Rows from block 10, named by matrix and row number. Rows with one number belong to one channel. Each number is 128 + 32 x the weight over its row's rms, rounded and kept within 0 to 255. All counts start at 0. Numbers have three digits each. After the name is the row's rms in percent of the matrix's.
# convs1: first pointwise conv (model.blocks.10.convs.1.weight, 352x352x1x1), inputs 236-351
# convs3: second pointwise conv (model.blocks.10.convs.3.weight, 352x352x1x1, transposed), outputs 236-351
convs1.17 118:075095143126117125148072153132119095142082151099074153180118130088108127106157109196108115132103150197173171089120200134159113108175150101146138209103054123071209182152088111123192123099124110130121155166085101150120077037144090093142142101133157197113105089114139185160145116145111102132135097080159075114117112092174155178114149160178096138132161
convs3.17 113:110082136139104106103154089083161041083111091133192110099181140137093098149124116158066135070111135111184150114171127152150133147186127083145146123169136173077128135107130160176100160136117075094189066154076125131136084123157126142120103122143119143100108113158057140099136121143114133145073099077164136182101124124162151099119077139147132158104120
convs1.18 111:067128135122147143147082189130156125147081143154052108170189190117090119095096086139154115155116112114151138122117167114111131163130150033158174166147132109171141125135071142187108122126109112205149116105167140156090112134094104145099108165112098114175096094121098164095114139087167135124138126165114168075153144187133102161153139141068091116113152
convs3.18 114:230126131152131158187155129108136145106071118166134135130145134227093137098173145128127129116091101169165174162148107173123163120180117140115143122120132141188133175110152109149174134144125110148127102098113124078143108059121072137156117173128177091106167143115112199165151124099133133118057146143138125147117096162142114074169168132109130122098109
convs1.19 105:122063130142140134083074142139146116145125126141138156213111139130179115144114150122144110145127117111121121100148099155054107061129158134169079195113155136122147113038117152096119135132126151097125128134099185118126104090108099111157216104125093205060144090159181115109148139160102149108198143065115135085176141159127144126160121141138196158093150
convs3.19 094:204140148134124113171141101145173093114125153164121190140121094117162125141140138101095096158141110131111104138167175159116168121152181119206140109107108161102031129101150111125138110132168131075114143120087150178122082108149139122166202106158149152140094128127085134127139077089097165094152106091141093075188179090138134092125087106145161157122192
convs1.20 078:099110102116131157135147109080123081114084126129103072107056224103111096161122108112112137165137128110134166100164136146118110139133206137157099196175116143124216078079160156096177148090106145139057103089176127145140097128121073132181138165120109157108119107122151122124132161046109158138134081120123115186111095118150083088118131129172213134132153
convs3.20 081:108133125114100133141131096084130190132086178144109082098090100092116197115148096189115144137134190097152156141091099158111152112103118137162133078095139171121155064135110157171126115083148100193094137136132173114103126147130155127146128102147109166110137118093140103080150090115105144123123105103138132121117115129125116129088089141205150189097188
convs1.21 086:107147056083129136096088084128099149135159123116059161186122121215134168108118122150099132114158133100105096101102109126106105077058096142147072169141082112111105119100095135037123105136122109116152145146107086120170116180159137165162087102172127080089172161162092106161086130169113138098104136126110175081120132100086130096064073132090099111077131
convs3.21 083:133129157140150111145120090132121106155125102121122142157051135122082101151141162134185131218130152158118079185133119137115141129136135114102182076124138180166142124143139108117161179123154113081163138174121122100119114157106147118075152146130084103091143146095114150109071182136151154061120148113150129146162107114129165104110097122186126134144155
convs1.22 104:105142132147194205157138164127136155101097142141149079155150137174169084093113101122134125046139112113162123148113127107090090150081095082181063055119134197105097128126095134099103099137119119113081111064141127169143099109095077215090123121195128076106114186146161147168140109072118093130167158188147108092135126237133151131153147172126150062119116
convs3.22 108:178110140058124134117121194079171132062186182185103148058152132147142134118160078127082122082126126209115153113102103114102158104102161112050161120131125152145123121116137172065092130153104084146178119148117063074105085145055084104139116148134148111164086187111149109141130094134150097059091144037182118126114067129104143102158130175130091122130116
convs1.23 108:181118109141069089077195111130128157102157088185136148131162142129124103130136148110171121173154099128109102130076135098116162138144115097134104122103162123127117202119131127138127140129109103152135132171155114100109154100191088059130148108134168124144087137128073129155114124138129132119114108156128067159124138105105182134134161126125193205172133
convs3.23 114:105147130147158192158110111149116143121143114060066130129154159147178137088147093110127112141141135103145153068122110126144095109138113116169090139133105111109155169066136136122108123097090150075112141082133180127194077152126135112138176124145106112166175106214106093115146127073143127119188168103059140161120165138147106170177100136139158065078151
convs1.24 109:255119178106120070138204088149146094161160152160191138098157094161095074151125115144142146134130132173137098138059118133090183153145172100180096107127155115087130089163124134131144121134121177092107137122151098176111116107132168097125056136135115155150109162105104131128133118100087133137124116080131144113166160122173119091163134146139076112148111
convs3.24 102:163108150072146127145171173159110092111179131132053116137112141129128129075082140158112142141108210133124166108156170159122124123138133135160129106136228127159132105097130105122126150095144126160137136187129185066101093128132130177199193151129147169144131152126115137061114131188122116104128162182177144133155098153121107108083113106039118166138120
convs1.25 116:255090118156143116138160143101145133152174171152118131073118201102201125132155137139105104178132166134170176106153103124183121154133112155108184181162123141073058120112129177155127115149091075125118137169132121165070102172106139166156064129163092144117081114138112108110129074043124127138094099141135126145141143202141142070141164143131124078131126
convs3.25 111:067126110084098166153155074135121162113142130125099093196177124094094140110130143162195145165185212134114141134092141127190072143063101171138125125167057128172159100173076131089100100099123166114096141125091154128135172124144179126142158100106078126133116169154127143163067118142117141144160130113035146180133125101152150143129102141133067132134180
convs1.26 091:082136130123076152198137151100104108139139127135083128126139158148171111127161060120097145152114069160108141135087100127146145127106163157088125134116140087131055147116072195144099134109108111067199120072163128167108035111115093120091156148165126122106129139107132146140135116082150072145117150080133049117106159165095138147112090092120102167101128
convs3.26 094:161138156153162129119131171115091094114113133084123169147062144072152105105127115147084116139135176114121109126127087116143132134104091165127084093118104128153099107125114109186163105054161168131108142172125158169083089181128087122099132071121145173080154081077088149040145116105131146182146136156121158149113166094091117130084197089069169096189135
convs1.27 078:108109169128082172119114129139138085148126168122104082138155160149144131126177123166086122175146136161142152140093171134115124110084104128159102115137147059064082092142144174145116185140154139131153175127218120116088136168134115100145075196141086146107166126081155115051167125085155123113084173150101131174152109116117111142074112155164153126173143
convs3.27 068:171126120124126104092143113128115190111085126143166153094176122123136138123131110105036207121116113213095150108082186129140094108106134163229139156150110160162106152129119122159087129090141129092134062139067101148100095101153103136107180086136086115119086090132140070109093128104106156113155149117129133162172158141176148209095095110125136158120100
convs1.28 114:190153125115132104154096163127156120135139126107070159175145138123102146085106079088132112205203150109097103120163065127074131112167131129028073156181093119099125091106139148080135151141126103073092111088134138135133127076083131100139153109160123126123072113136155167158167131173187141133156127127180143109093131104155118103146187164113117106158173
convs3.28 120:159135103123114106152131124165122167120121142181087139076135068092105128129128131091094130184148131087166167137121179122137159119125168143144151157105155082092134149164178144135180160124153079208085065035149086135087109081131115168118133107198108144127117125162064144101109081104163162143129130142155154071142135126097092145154063090121114129109127
convs1.29 109:215144079079036134108115121118143120126068113127114149099154130100129097138103145110171120158153134085092136128124095087138119097167142152174134125146149031138111094121143141132139181142082144120180166127124078143122131180178086149106170162127156087111130120099124114096204194122097094134157144131176099143118119144161139139150157101075140151157100
convs3.29 116:109106136170119134104096165224170022139103165126123120105116118083117117105154123088067102129098153200145151099147171098162139125121108128195091139154124171138169091125134155099133166112137091143175063102059150105116147096107098152094084103132157106091108118126084075196131117100103070173129112105110165157143136159124074161134165177126141170114107
convs1.30 107:104120116083168118068140109118165044161098159098181152108076159142170138141186083134159128156150095120139156045060112180141140182134120075088044108127133103160062099104171107178109100140151195117166105100125097115073126119099137149128072063061137137157081163117134137103114096103165094145111081043102093134119127143137144156145178117102059151150124
convs3.30 116:107130120122100120119128117083157154119167086164142165154057164168070129174155129124112130082140126116067113138061129100068134098103127107122101079093144093155088114148147155087108126149124093148130169089170073105120149155116179144143147092110086168142085113142069143160157152068133099070095141084119147140133152129054118155176078114098129131164122
convs1.31 101:108114170114175118163119150111161103147117140110129146123098115176094068100126195168104132115120151101105127201113171118080102111132139069156128146121139078101137096100162151151135040103094120185130077139144143139132195141186151134130170072057152180172144130112139081094125133102118089134157143191155079173177086106110123136098172080078172133153121
convs3.31 105:123104156170118131163101084059141067106155179210195076132155103099173131121135102130097164140100083148096165144159134181167178108087085116141081180080182123116165138109125092104103144080119100112152136138156123147100074186092151113096113128036168067121121138142101145082099130113106140146135109152108154147133101147067156102162158172104134106102130
convs1.32 109:072159149161196108142178120100108100121174153126141165087179142111124107171095108112165112152106121094200181153154134130173124151160087078121118119131139089139174168109151141135146143135162170105110150168130098110105150157178185166119146177177122138118106100169147145153101169165122178122135143090162107177132118171094136129121178123143141120100108
convs3.32 106:104145140082202124177143079144112132164104063124154157153135154113090180115157112125079095100113157103132171096094139193159133148111101136078093146139157152124113128109152090112100062120159114124187155056062178101083107146125092144113059068175225107104134093127090122152155107191052165171096158126143134128106069140129113173105163123178099178134062
convs1.33 072:131080128144191191098118135119084171125163123111102183157178117148107128131149113096119096164122119140125147151177101086154142089149123078113065196139123162163114119087151111176137149155122156118169142085103072106173124126109124132118178083101105145123210153162162168122078085134142107149120154042163070162096070101123110113085165094077129113120127
convs3.33 073:124108121178126108154173193148140148095111118167139130197148141122071107100164111129152115103082079152130146105125147131079126123114149113088181176116096139066076132144128100160079083170198136110156147117193040119134080075094160114156093150128168118118112093116122093187166128096172112122147082153173077169092153168129113146113185131142170096102145
convs1.34 111:093147122103145054115122104103154176177151086109245132152117142151105180150138129176062143091134147124133086207148166138115154092097119136244120048112147078122087189146109110142135168130153169106144113136105076101118204192132129108123141057094138100047130121136123135127083125090121103120136141117165169162122178133137117162113113127165126148141102
convs3.34 109:137105137109124145151099131121156148125126105159145097180071066073099120130086123152116144075114097109106119161099140129184093140111137097109068165108106093072133098137085164161170142082158143100119090105135084104102123151133094125110114225106168098148134112147207121139103101138121075113088123175115106122094129139124156148196052138148165151123139
convs1.35 087:173145170093168113174128149074159066150136148084136105098135138097108141115136071121135144080179111140107094152151093137166116095171141136116149146082089142138126154167125105129148033117150125136168143195189170180080155127122130118129121097119091143144147138161091128133120113155129117139165138073130120171110133151133132108144081110163152097159161
convs3.35 092:097116184147104143184159165111127088112113095098096093127180106098055110173100124187176115107103174135097177147117142156122128128101117143122130148092166127135166149087147072172088151107156130144098116110124198140166121154149125139054151124123128132078111110090132255120092114098140146159126097127144094123086106115099104193089076128159102161084145
convs1.36 081:146114123162155130154120112095124120137066147127053119078180138094193092110172096152154157141192112099084103149160126170172122121108121148079150124087108144103172064170142128132128119145097079148118148139150112167142070102143145129113144153146159120119149208145107124117130120110122092144203133184137197040088170105141173132134135096145149172103110
convs3.36 083:115160170127107105110107141121109174175153113135146124105182129171095115127134126143157166161096175106038130122200143158091172110098160107108082091117123075153111153131123085088140121104135206120169119098142158110063134164117153146122167156112149160111205083141106179164139139140089175142042109207099120155114123174113108064163133149096105177104154
convs1.37 102:106134131144119172189127156150126096158124141147195102168138109106087150122135152152192085172113150123066138119126128127087141179121170109082056000070121101161187100122164123081110136115149141132129131143164165143104141103159103127093167109160112130125093154119111119131162085107158102143116173150169155137100165160154134160139090091209144189142158
convs3.37 098:107127100178095081183097138146169161102170159098052141081109134167092130154106131155136133115119094127138126106112088126111146097165081176051138090103129179138108119164144111107134135097081088161112114089147138153127109134136146076111135106131072175134129171072116099133103138099139119114148128045110128140135152124087136157133066099081182124069130
convs1.38 110:032122144094161126159135090081156057138139104104117135150117144115147155124141100144080135082142105150085111159199116166151119113128106160131097203139142124129129086149183133141102156091143129038138136144127091154150130138173100128156102076128071093156182118127153132131155108166113142132108116098127136134118114172151086129120100136166116092157235
convs3.38 117:156162096085103161136125148175090141145163103202125094158176123104117080141123105122155150174107151123175171104119125101059127085114120141154148143168096170166172128099104118172153144155189200141093107115157149091104076112123133128130096097147060085084098114147147144208165094146148161085149222125176172117126180107085137099142123135109080129075134
convs1.39 100:159150166148114142131128107121168076136086145132161096101091148164104150113156108144145128160135198190110151173149135152147169088110164129144058182141119197120129047099134061113109103121153091133114106129088143124097125145155155115138100132109115084091071102133144170104130125088109186168135114133158098096119164114115152110154159098069133049113213
convs3.39 098:127132148125177125183185137179121168119143137231162143120149152111123114175147163133151139120124172127109100122081114157179172084080109127077125129132211072183162169136091157131169138085117103166155119162149077169133131068106117092122128158178150141105092088116131178144147147146137150129144133087146079139095118184119114066073121164102096121162155
convs1.40 104:098125110165149100123083147162101106132087158138139121140150110153132078163066165102160131131147117122153143167111125131086125070131164088066081058148138098135192086124138099106196115109143160106078105080132152138181131139163148136121131064089103155128078149169119179106127109141127121117110125145074171181068121191102084144129167111142147098152019
convs3.40 107:122155065193148122125167126103117139153123075144164106098121101145167106094161125135110096153220093145112088163087101161118081183082124122171091109100104048106129076147123157113169064113143169070118133097158128172101187139119116113107105102113114117077075100133089110175146161110198094139139132090144174166145197116093134112158153183117149171125095
convs1.41 100:077129102083089175130132095142131196113099163150140082163061056173102117122074199131119121075122164088173125123088117118107116114154154114144074151153176083081157154113092138160098108140143145122169129113126061095136131125167097094096150152038157155114103182129102171129124146105148128111099101122134130075098137105075162141090144132054111142065130
convs3.41 103:135109162110114088185112120129120163115149117116082150134091123103156108140090076164174128073143129101072134086109139100099155086116158106195136159121128067124129133071155133113145085176138150085134147089100156085142122142156107079069135168147110156147127100120132142084159152098143109135112140158113109105166194117099099112141094121107167059132093
convs1.42 080:142168150127154121137041084114119119132097082156141160105130114152094065125103175163149110078134093175162090133153123173146119159125120137077093153141132164102205138126128122125116102134133157157107133100040163106107178065067112152125122116124099131108125141124117119134115116075081105090093115147098153121099103070067115174113171117135070108158167
convs3.42 081:134068103129144097161160132199105121129115090163110127181175134140119127096149124125160159105155108095131075118092125079180174160106094104132178170176196109117110099134131100133116157175144078156150174088062124165147112044143111091155124107151107146121122089213130133128113106119123094123120122132137019122164149087148173143149166138109156142197147
convs1.43 113:124130112098095164143080008145120136139163103086146069136113077158132181084126087102180143131163090205131107082076101117107137185168071116151130159155137120094139129130145134110135108117145105164078123100107154100122111169101191153100099152138116153093176176144135119133124155109120148104131109114115096138180158158143159150131149080078127137110118
convs3.43 115:156114062140121089099099163094085153132136120117168100096124144115111149174154087147069145139150122070135110141160158119156095065148092135067126120145191176119136072098150157132099147098101152111128109126102179159185086153159173160066119143135085193093163120131083141138124145112116167200131094156162130194147159138092141057163149157121086142115118
convs1.44 116:116174140082167101154117127162145142159129088129140143143133156159101126140124170139113137166137086182149156097120146125098121165161095146159152094102156094163124105102082152130169116102131117103135118140107116101089075059107144122120176076116000125069093126135073154123072134156128137149147143091100113049194106128205155111143177129108082130159115
convs3.44 123:137090144142111105106132087169099111105164100082170137129088155067137168205129075098120146149109091175112110140086097187118168168106121169159126156072123091138175118113064150061097099142128114124064086047134091127111116126101141097099152133070096154112064089103074149135156150144110090108117079107129110063167120137093117131124088136092141123104127
convs1.45 102:110110180042181079125083143150172136148162106133098055101138133143111150125115098148101148022075149152111149108094156098143141127121071117152118142153056131080158113157156059172143176090136157081156138091051141091143164130139141099142146095206111171133157098094146180131137094163134168124155152100061152174128128121092137075115163137129104124132163
convs3.45 102:145124119178145143118121123164118073123140127085146140123150154128140085052094136151172158114111133174143107119144051120120153099164124139148181076117173141098135125120104142117134097125131121124093140132135099128116064117113145086108094151134128145161116124086071167129161146095152138118183109111126079101136128160118145150079117163093150156119089
convs1.46 076:180101132120183102131074103095124164146110045145111114137114107151137152147117122146112102113104138120111147112151087064103121108137200094091183042117159145129094089053083114118139076083145151133120095066106140089113108104158144163145165212139098104127168080157176082126112132120135149111141072083100107086082126149138127134085129127106130102106163
convs3.46 069:072085170161171113148133109120140115108079123131153116128155134109192121103081161128149159103128094118050048136123079110171137122103075175065094119164145086084146135124095150172120117052123165155172148144094119150126119143165129091110097117086107103082134074180124119130140156151073193116179106130137169085143118105198149131147142103109159129101126
convs1.47 081:119057165116096103146055115159127083141127064081158175156117113092135087088142163102095122101094087055123098204178131110079099174076090100181151175132134168149104083109091169140110092132106100120137114114078145097101112180121101055147175118110082125123152107114151102106173098137131150181122107107110109143157136139147133143154134129077127109102170
convs3.47 076:141127138160133181131090146138142210112170117161107147084191161093138163114108117078169143098076181086103095133103136110140095069128106125102067174166152100111174098169142171167115078135162129137039125116109157133155140082101150154087136155170148135150143199136122144084182158117096104113137168112104136073184175132144104084116187073164187135115128
convs1.48 109:121099098151187171085163120099121082140151099154136124107157058161077164152173153087056129187078150216094108153126144113122102062121101088147106104164127125113064156131153115216128101134084167118128130122155140139130152150104083111147142095118134147121119181143139107101103179153112128131083155115126122135130137200092155112133092105087124069107160
convs3.48 106:139189183135079140165105108168141155152189133108151071163135102138128075089064093117076129115124150105150119104182197090087065162146164052148145146130146122135085140071126176106137123121158154111063155158140142182133168095143129116166144121156091162120116140106105121135135156149117179168163146124107156158090152108107147076121172155178138080140147
convs1.49 100:159111172156139142153126127142120095127129088133142120090142133107089146170087091119135143094096147142077136120129130138074130124131127115150135134106104124201128104103123070124117142097088105060148157088081112145125140158142050110189145138089188114112086186115092113103164142137141112143167118146195097119084112107120156101132163161096082135086146
convs3.49 096:143125186141096132134119137112099111138118067100127046190121096149144113103127079093124137179109148105106113107137134114131064196148138133098167143161108078155094150155151190154095079148176142118071106074132122131105156177159151110181071120158162077075145110155092146112088075083138092100171173156146118158108121130150155167129121099102088102144157
convs1.50 101:126143100158163112107111132124089087151115110076169164097186182169139100108141143128102115119121136177113153147177120138140121153095114167145124174157101164012140218149109113182140071168148161141145154086112150159081206121070125137116149154145158137120195159165139083095122086128132139115184095135101063101100132111078176113142141158107150151186068
convs3.50 099:083195154091113063119105123136132156158079122112130090133150152109086136083171082149117100078120115045108136119121108158101119136142143147139193090113075179117115153072099108172134176099131127096098113149095092108148085075123120138124117118169159136146133164128134109134081091102105163137142136057085098124121100143105160087130123112107120128096098
convs1.51 077:102126071143112094125119150136115076155165176139149126138171092151120144108137100077187106138134122126126106064106130134161087097093103071127110084182086170170143146090119109122103147123166123223105106174173169155127165123111060146121154075118117128107095091173150140156118132138117121109124129149104174128201134082086123115098162175162081157149147
convs3.51 085:091087109052164137077130090140108141117166119156066191112171152078062124131123156186140121178126098153191164116156199087081116129150130132123101136141102165094154160096165121156142171124122131139189175139147164135158178117140101110185148152119113117134070091114137149101085095148126136138122152191159137166145079106125164140114064152113088144154079
convs1.52 098:152110093136155136128113138091139129091121162114106179190084126144191124101095149104123127140157160105093178144162095140119114154128154141089148198162074127103111137098139142105132091114159149120129160114149138132184146133136111112093138157126117158087082116157104100130182123197124150129101132160133172125133182091141171087143096152192088115126155
convs3.52 094:095110103137085086121111130121141177142164140110153115137139107140118123134101101113166177064124120140054125118074099137124085119115106176138135156098122185079181106111154146111062101132144105067073108127097181156155153152115068168142125148125115099117115127109151085117120161113162105143095196182146067124123142141157103100101087115140128127139127
convs1.53 097:157178060095108173086188105181151112158104106173119093080107117045091121117146127173110098078166068128103169137127186140119132138146142064081125027059125102112179100109126139082121101075118099118106153163092175115101120124147094171129144108173200152118162109117132156077128142101109050082159134094182108142058151168167129162106144096101085103155142
convs3.53 090:124140131129151112122097123147100116078119105116146139107079155168125143144110131152116167074098145143133130163116121103199117074164139240080114114129128146133152105147163111161106098108111066122099119121124149140116149172059035101196161184139137106206091087139120083070130171156140090199126130148140129096188124124097141111095145166098071140180086
convs1.54 106:110132148137076180092127098154126115155107133119143064111144099151147116138078165143133117157134135105092083131089080055170090218109123154081178128158168082127059078122184129200117107146130119139183154170098111136167153063145166118154111105100162071107129137102076096146099144085102143154136159118105120098130122156048125059101096096112090185099120
convs3.54 110:074116107099137123137148103151119098141106104169177065114192151165101167156074103151088177135166096129165162144123155147143139128140133156156139128144126124056121157142172094096162136122134107092146164118146128108108067139206173165159126134182148120113125140108201078113144127127135110180120156175194143180082100158148132124122136114069150150084171
convs1.55 101:113178132189147171159093157112115105133149134105159148071152127152119143116209127132086123226123170187081129143174077100121132073177127130113154112143108098105106055134141158203149123105149155111091102111165147136116119117097095093086098136181139089085120131153137129144130135177091106160093129127128116116125096124144105147135169121112146111157178
convs3.55 115:114083131177136108110131160119140164161095171061081090166118141111129126140088098095111108082142136098120100130132102070100101100147094164106107197086154138119096163094082132150114109121130150151174144132098110118067116169118154066161118137183106122151139154124067173128129102127111173113135124152088114239109135155123130104071149121186147180126181
convs1.56 122:169121097119140122127101102125117150132181092117168132107094107150093159149143154114101110115126110108110109153122157147098118130142108109122107195191150141125077133136100121138103124152188131153122133156184178120112164117130128106108154132111130075119138100123114134137126147119146137103091149125066156123137155110087101139128116176150117165129107
convs3.56 144:114064122118109113100131124089104074106119106165093103064138118121113161090096102087123137172093185125086098118194126068105133128122152128135093078145104144146197105147128166107083069122157127156153157130139132168112124110092154168162105151152108106133144168105154118100085150116141151101073057090123107173169229100138151154073107139124098128142117
convs1.57 089:121116068131162169143184097117143113154066142141127101059115121099099182155087128098119104054047153155169169094102138081121147141058139122172087131144098110112070079095159082160143165102160116118097137115166118132179159152121185139107155131136089145150084146104123093097069059120117102179179086140158123144127150116160112142138123123228138183123123
convs3.57 094:143197101081173079141167138163098078064119088105135105098186117113088157053087146107095093133115087119071126210147150087170133137101130197108080138136094097097114160144142103082165117102108098121136115127191139133103116159093111130129085156115126164117111122056172146134112104159118098117127100098143212145150124109142075163138112148206151094171145
convs1.58 117:116147122155186164096177115145109109087100136093145083135154088189096119136106141132120111184148126137098132135086136126150122118147101145151167074124130100080105170134123118081131178109113167162078139138187106146126131063134147081090070119138121099133107094090147122097110099140105189154152126165135140114182131141125152128104110141108123131144127
convs3.58 126:143097108123141132085115189113137162103121201137131146137116140130150124174139126129136109064085172130125148135151097140162153134112113129148160119153195123161090094151152117058148127098094114112118171177141134120107082080123141101208137116158154092136175137103086154064078109107065146098046082082199119139168101156095156186080163070091092100137091
convs1.59 117:255147123117180109175125194095103070159069158125114124133069132105172110091184164112124126138139156155183155110107135099127143069094168183146168157126128179093125156157140127119108141118165177000141116128092104144189139091132148083143123076133098156079124133135052087127164139097115096110077107131126098128136139156154088139141114127202156115109179
convs3.59 111:110155072072165171099176118135111120151152152172166100105105189142125156150109144108158156178114104135138108142169149109126191127130146168118109104111073135131127109124121173164151123118124196076173135129132132188119159090078144108123157109134134073085147078165110101140174062126086099099111152128165095044168113165145108122176150099085084120129177
convs1.60 094:137083133145113095147162186146138155139114133130137143170129091117093080108056117113126113101109136128157087158132153101095122100112124150133183115156149154109130080131155135124090139133120101117142103149062112160086131130140164118135140149055104129146123146150149076126147162099080142132099107115154157208104124074122171133151161169119022105209113
convs3.60 093:130108134134132125127100130100068110113167103170145132126142145106137097129124141102123089076140151155110132114122137095087128110143180151124152153153150138158094102129151149141176167120053074174149180094124177085079104108144089136114107137176101144160135103076055166148154151130171148118101128125168104163056120153098133148190145118125071123141142
convs1.61 095:152158140179162183127134108143145130109066105116050170100137117131151131113135120126089127140129146174078127121116136127103067159171156126062174168160073117096093103155137107085151101163157097126122126106096161152124157108118123127144154119137121133075134127128052092143170155163030122107126098144159127115136153090119173126109151123212229144142133
convs3.61 096:117096128179094165102191127129142196140126121097213148149146116161124188130148169111106111142135090133156182095102117171194174142131093106121136105124117111117161156147066114102094121145138216117207122178114108157149104164141134183120179150181087124057137130122134095117135114115119154133131131108184125112167109193138118106112138115150090120120152
convs1.62 111:100147096137160078172136094104104143135156121129085132110126114125153089181088132135142112043139129093151089143131127148141158126121141107147237048123159114136200141093094101131176124123127115103165129129137104104199105093127136115148130105194156162157116117085084135121109140076131131145102089140120110175082099199155216112126084121219075082076134
convs3.62 105:067107103207148116154162128098139128121063118157079129117143089126142078123159140136082104141073141118156063120116113186138161122090162122110100149088088060109092095146076146164128120148171165184102130117169108136162163113128145121130136072070175112108174138111092155123138098082133135151109144165119157187156169186153110091201119123099160153152043
convs1.63 083:138178086131118059125162130101116088164120161152058112111131121106153100088076165151122106091159174177117123115089119143154140119131138108120165114104121129125139116096137120115108184105184105087116138128119136094126143117162151133083097116159169148123204128144130073121155128159153151134177122133093124177198154093113121123177070156065148046132066
convs3.63 076:120074064115081093126085119122143173097136120113106170141122121144163133135078131184095091185134067195124150084164106202124104132101148144165169142150139055127098177115071131153143164107146113123115157119142167139180146114141107124097153203140177115149149174140168146136126138113187109106137112111061137148160116203098096139135120172136107121141172
convs1.64 097:186078140146129084081153128086134110132130167151135127231172082125166110132120105086100135164108127136107103133133095115014095093133108095167170185139100135109121126118171169111159138136170090123111152133128106171108166112113116073110125122119162110142197133123128148150131130189125125154070130156151138099119145213121169082105073162141136160140114
convs3.64 109:118159106129129151082139156152144087103168142103141119132075072101074164125140133152106162160113154165070133156161109101168102124085132202107066162106138140126173124054151104077104137121050119120104144109142091135101124160133151124135140141102115164102112083134153120131111151182162056175166099145118110072120120139089116167063142022041149152145146
convs1.65 095:123128133129212124133067137130105128167193031128211151105132148111148184137090156103126117128127169130124115174171161137146146095061127078167142118143075090048146152130116144146124215126146129101111114136109150101169085108123153156178128155083162104186119108147092128121163108175105085121069109131116090138091118084141080116129160157093150088100127
convs3.65 102:183136110144196094196102075119163112166104109050151164115151082143166109129162142099177091084157141105149151102123150152110084091148114118146110145091088140144103087111146128112155145104137101089081132132111064169123183099131118113093106090106181110188137130162131121212145137074082108208137122137145115201097094085102123182129129123090182152103118
convs1.66 091:084181109103073147185115105123104123148157156174076096051124170111057128125122149142088123129183149146185139114093137189096099095051125100132071105119119160175113165095150169127104131112124115159189183150089112148140128135048162093113061137088134107136136127072038155175116113109167129131148110166157097181115154192176131186129126181062022098159132
convs3.66 093:096103091172070120094122075138127115143114136182140162135134104109105163168137107121134152152130099109134117161108072188179125160120078104140131149086077116102164158079106138089079135139137138142162038055139185106151079126103191116078168152115144162152126061123088102117116138117103114116196093105105122120119127048118140159092096138152096129131134
convs1.67 129:221156108165146183139172182149124098103076123103150106068149196057108111143076117147126124109113107156125114097069076114121108102141109098059106048125196090092105106143147132160091137140108154136126129099062107130170126124102134156159107156135163126162120086092150080143127138121147108117102183116160081108119150045156139088109132128133041176139096
convs3.67 130:133119111138091188122110093099107117141081154176168126088161132176150122145124158125155122159123119081122105149093160126117107176152104107075102072105085145150127064089132113128176165177089157120077133071178139137187107147111179117103129101146098136132122097168060118157113103094136115116158139124125140141050163142065114170117146133135131143190200
convs1.68 088:040077181128118114105138159103157112145168158141083160143092060161098126051144099159149127155087111194092126115070116099133138142131117154139158137186176077121141135112172150150102135152118105133111118125163114153102123063157171062140133175143064114161102110086172114154091167140142122064103115148166133013185094106143119181098105112074141151179135
convs3.68 091:089054119146141129109129078092155106133113126191193168105176118124135112132155166145197143099147152179134051121156174143157186159123150145074107060110200130138155174152062109130092170143153091114213097119147151116069101127151095198118141122074086177073068140102163143154098137164142142138127128035133183106181100161118124103145115140096160147102093
convs1.69 107:118118117110123164138157061132116109158131092133144104103105079109171081099128210086068114146119180140103110195132080137119133122081130076134111128188150139074132124115101105156095124173128154137164076105116198102068176124149112153114096146066091125097117156123142144175175112148096169090124084121090090072077108175121158124138158104047154162178115
convs3.69 105:144136133168128174102108092116082100113086089149093132097159184104108185151082092139114196166131149126167154142128177124218148098135150112095194097137156116202181130128178111117170157117042113084110083204118147160111153116121103133132104114098151148130123137125150150085151084134136148108157084100100113045190138113147125155118119143123104135160136
convs1.70 113:085138183092157056159166178098251147148136083117092149128156146147109121115127165166150128106111115084158096111158122121150126157167153114153083124134129129097156110138167151146173125117091118089107087106106089137138130127093075157130133149071151197191150128129141142136105068126119127141129140205115078149080149122110176143100072132137084129097142
convs3.70 119:104148110089100136116123204097092105152117143048132124123081219117103107150153102076131127141123153152111200121125138130089172137143088147064140138071157149075172117138110148121148128090120186142203114161110165147136122132203073092093110186144130072097158122132128111150099118127098121114151077142150130106178098095103149149162154142110141107139117
convs1.71 117:151139112101141169098082127116152206120172105124144148113175149100135178097177139102099130073155108168164109099090113165122133079132115101065128009115118091090172107117124116097145118113179147067183127101096196099198093097132128094128083118085097138124158107113154122115119195126111090159133080123135110185122114109160109110121133111093128142113153
convs3.71 120:129108170093147137151127119117112089111104159137164213127216137071135179187103187128110148148128110155119093115148158157092152112112132127143083140123200115138112084123072120116140120114131163128187117170082112111151119107140168110134167127089142159162117195138111095138146139095130170165134163160121183070059125125130124114210163080167143132135138
convs1.72 075:152130136105136033122140109154117040139055114135105154107187147112092059136184111092136113165153133051118144147140082134097111150101118112071105208151170097116169142130156164092109152144117177153160078068126181157140200111102169124131148121107162116124095103198078164105124144074099119118146187148122097129145182131104111149104118104104127195153153
convs3.72 076:112143081091123115117122170124086155149175137116133156135123094089178121130125158073118199159096145130126180105126123135102116107098139132190125132143145108169208099148102133135170105156108097114166151105099140158116144134126090144093134113117109101137172126093092127086141128105100197152176146137109105134154154099159167135143163171136062106182122
convs1.73 082:148142116098133153111151169173114129125076127125112151032108133093137064138151113111087106133116128129176130095114121135121113159092123156114078142139144110125099089154157155076171172124116125148150112144079147096121119139171143167085128155174169104085131101161108142122117164123111136121136076148154170168207133108127148110104128157121088163147155
convs3.73 078:194092125202123147122059153128136127173158119158123163162087138147096071124096164107121128084147188165099177095158089092148056138145196138125196085179139089162165137132164184133081108213166173089171108157141182099128128160155095087196172148108123102145087099114081102059085116103146111147119086110069068076131149130158134136117131158112133102114148
convs1.74 073:119116101135192171143090115105133153151196060113149095122158083140152097158099109121056167075128127125141124098109177157151126101068108199165150061132146158157146140112125140209137119102130122114129134161161138105135123149130141175126164092133189093185124130145120218100109130124109105148127139092153118108121142123086167140161139146082093174099132
convs3.74 077:089078126144050119127121126146173218106170044136136153121109147105138127157136168070110169148109081146154097116107114110096108131066156130148120134185066121193086129138157127135215172137186106110139141173104140111154145130115153182113169110146147125152082111120186097098124162139161089107096093139112179168165193080166183099143100093165102090167152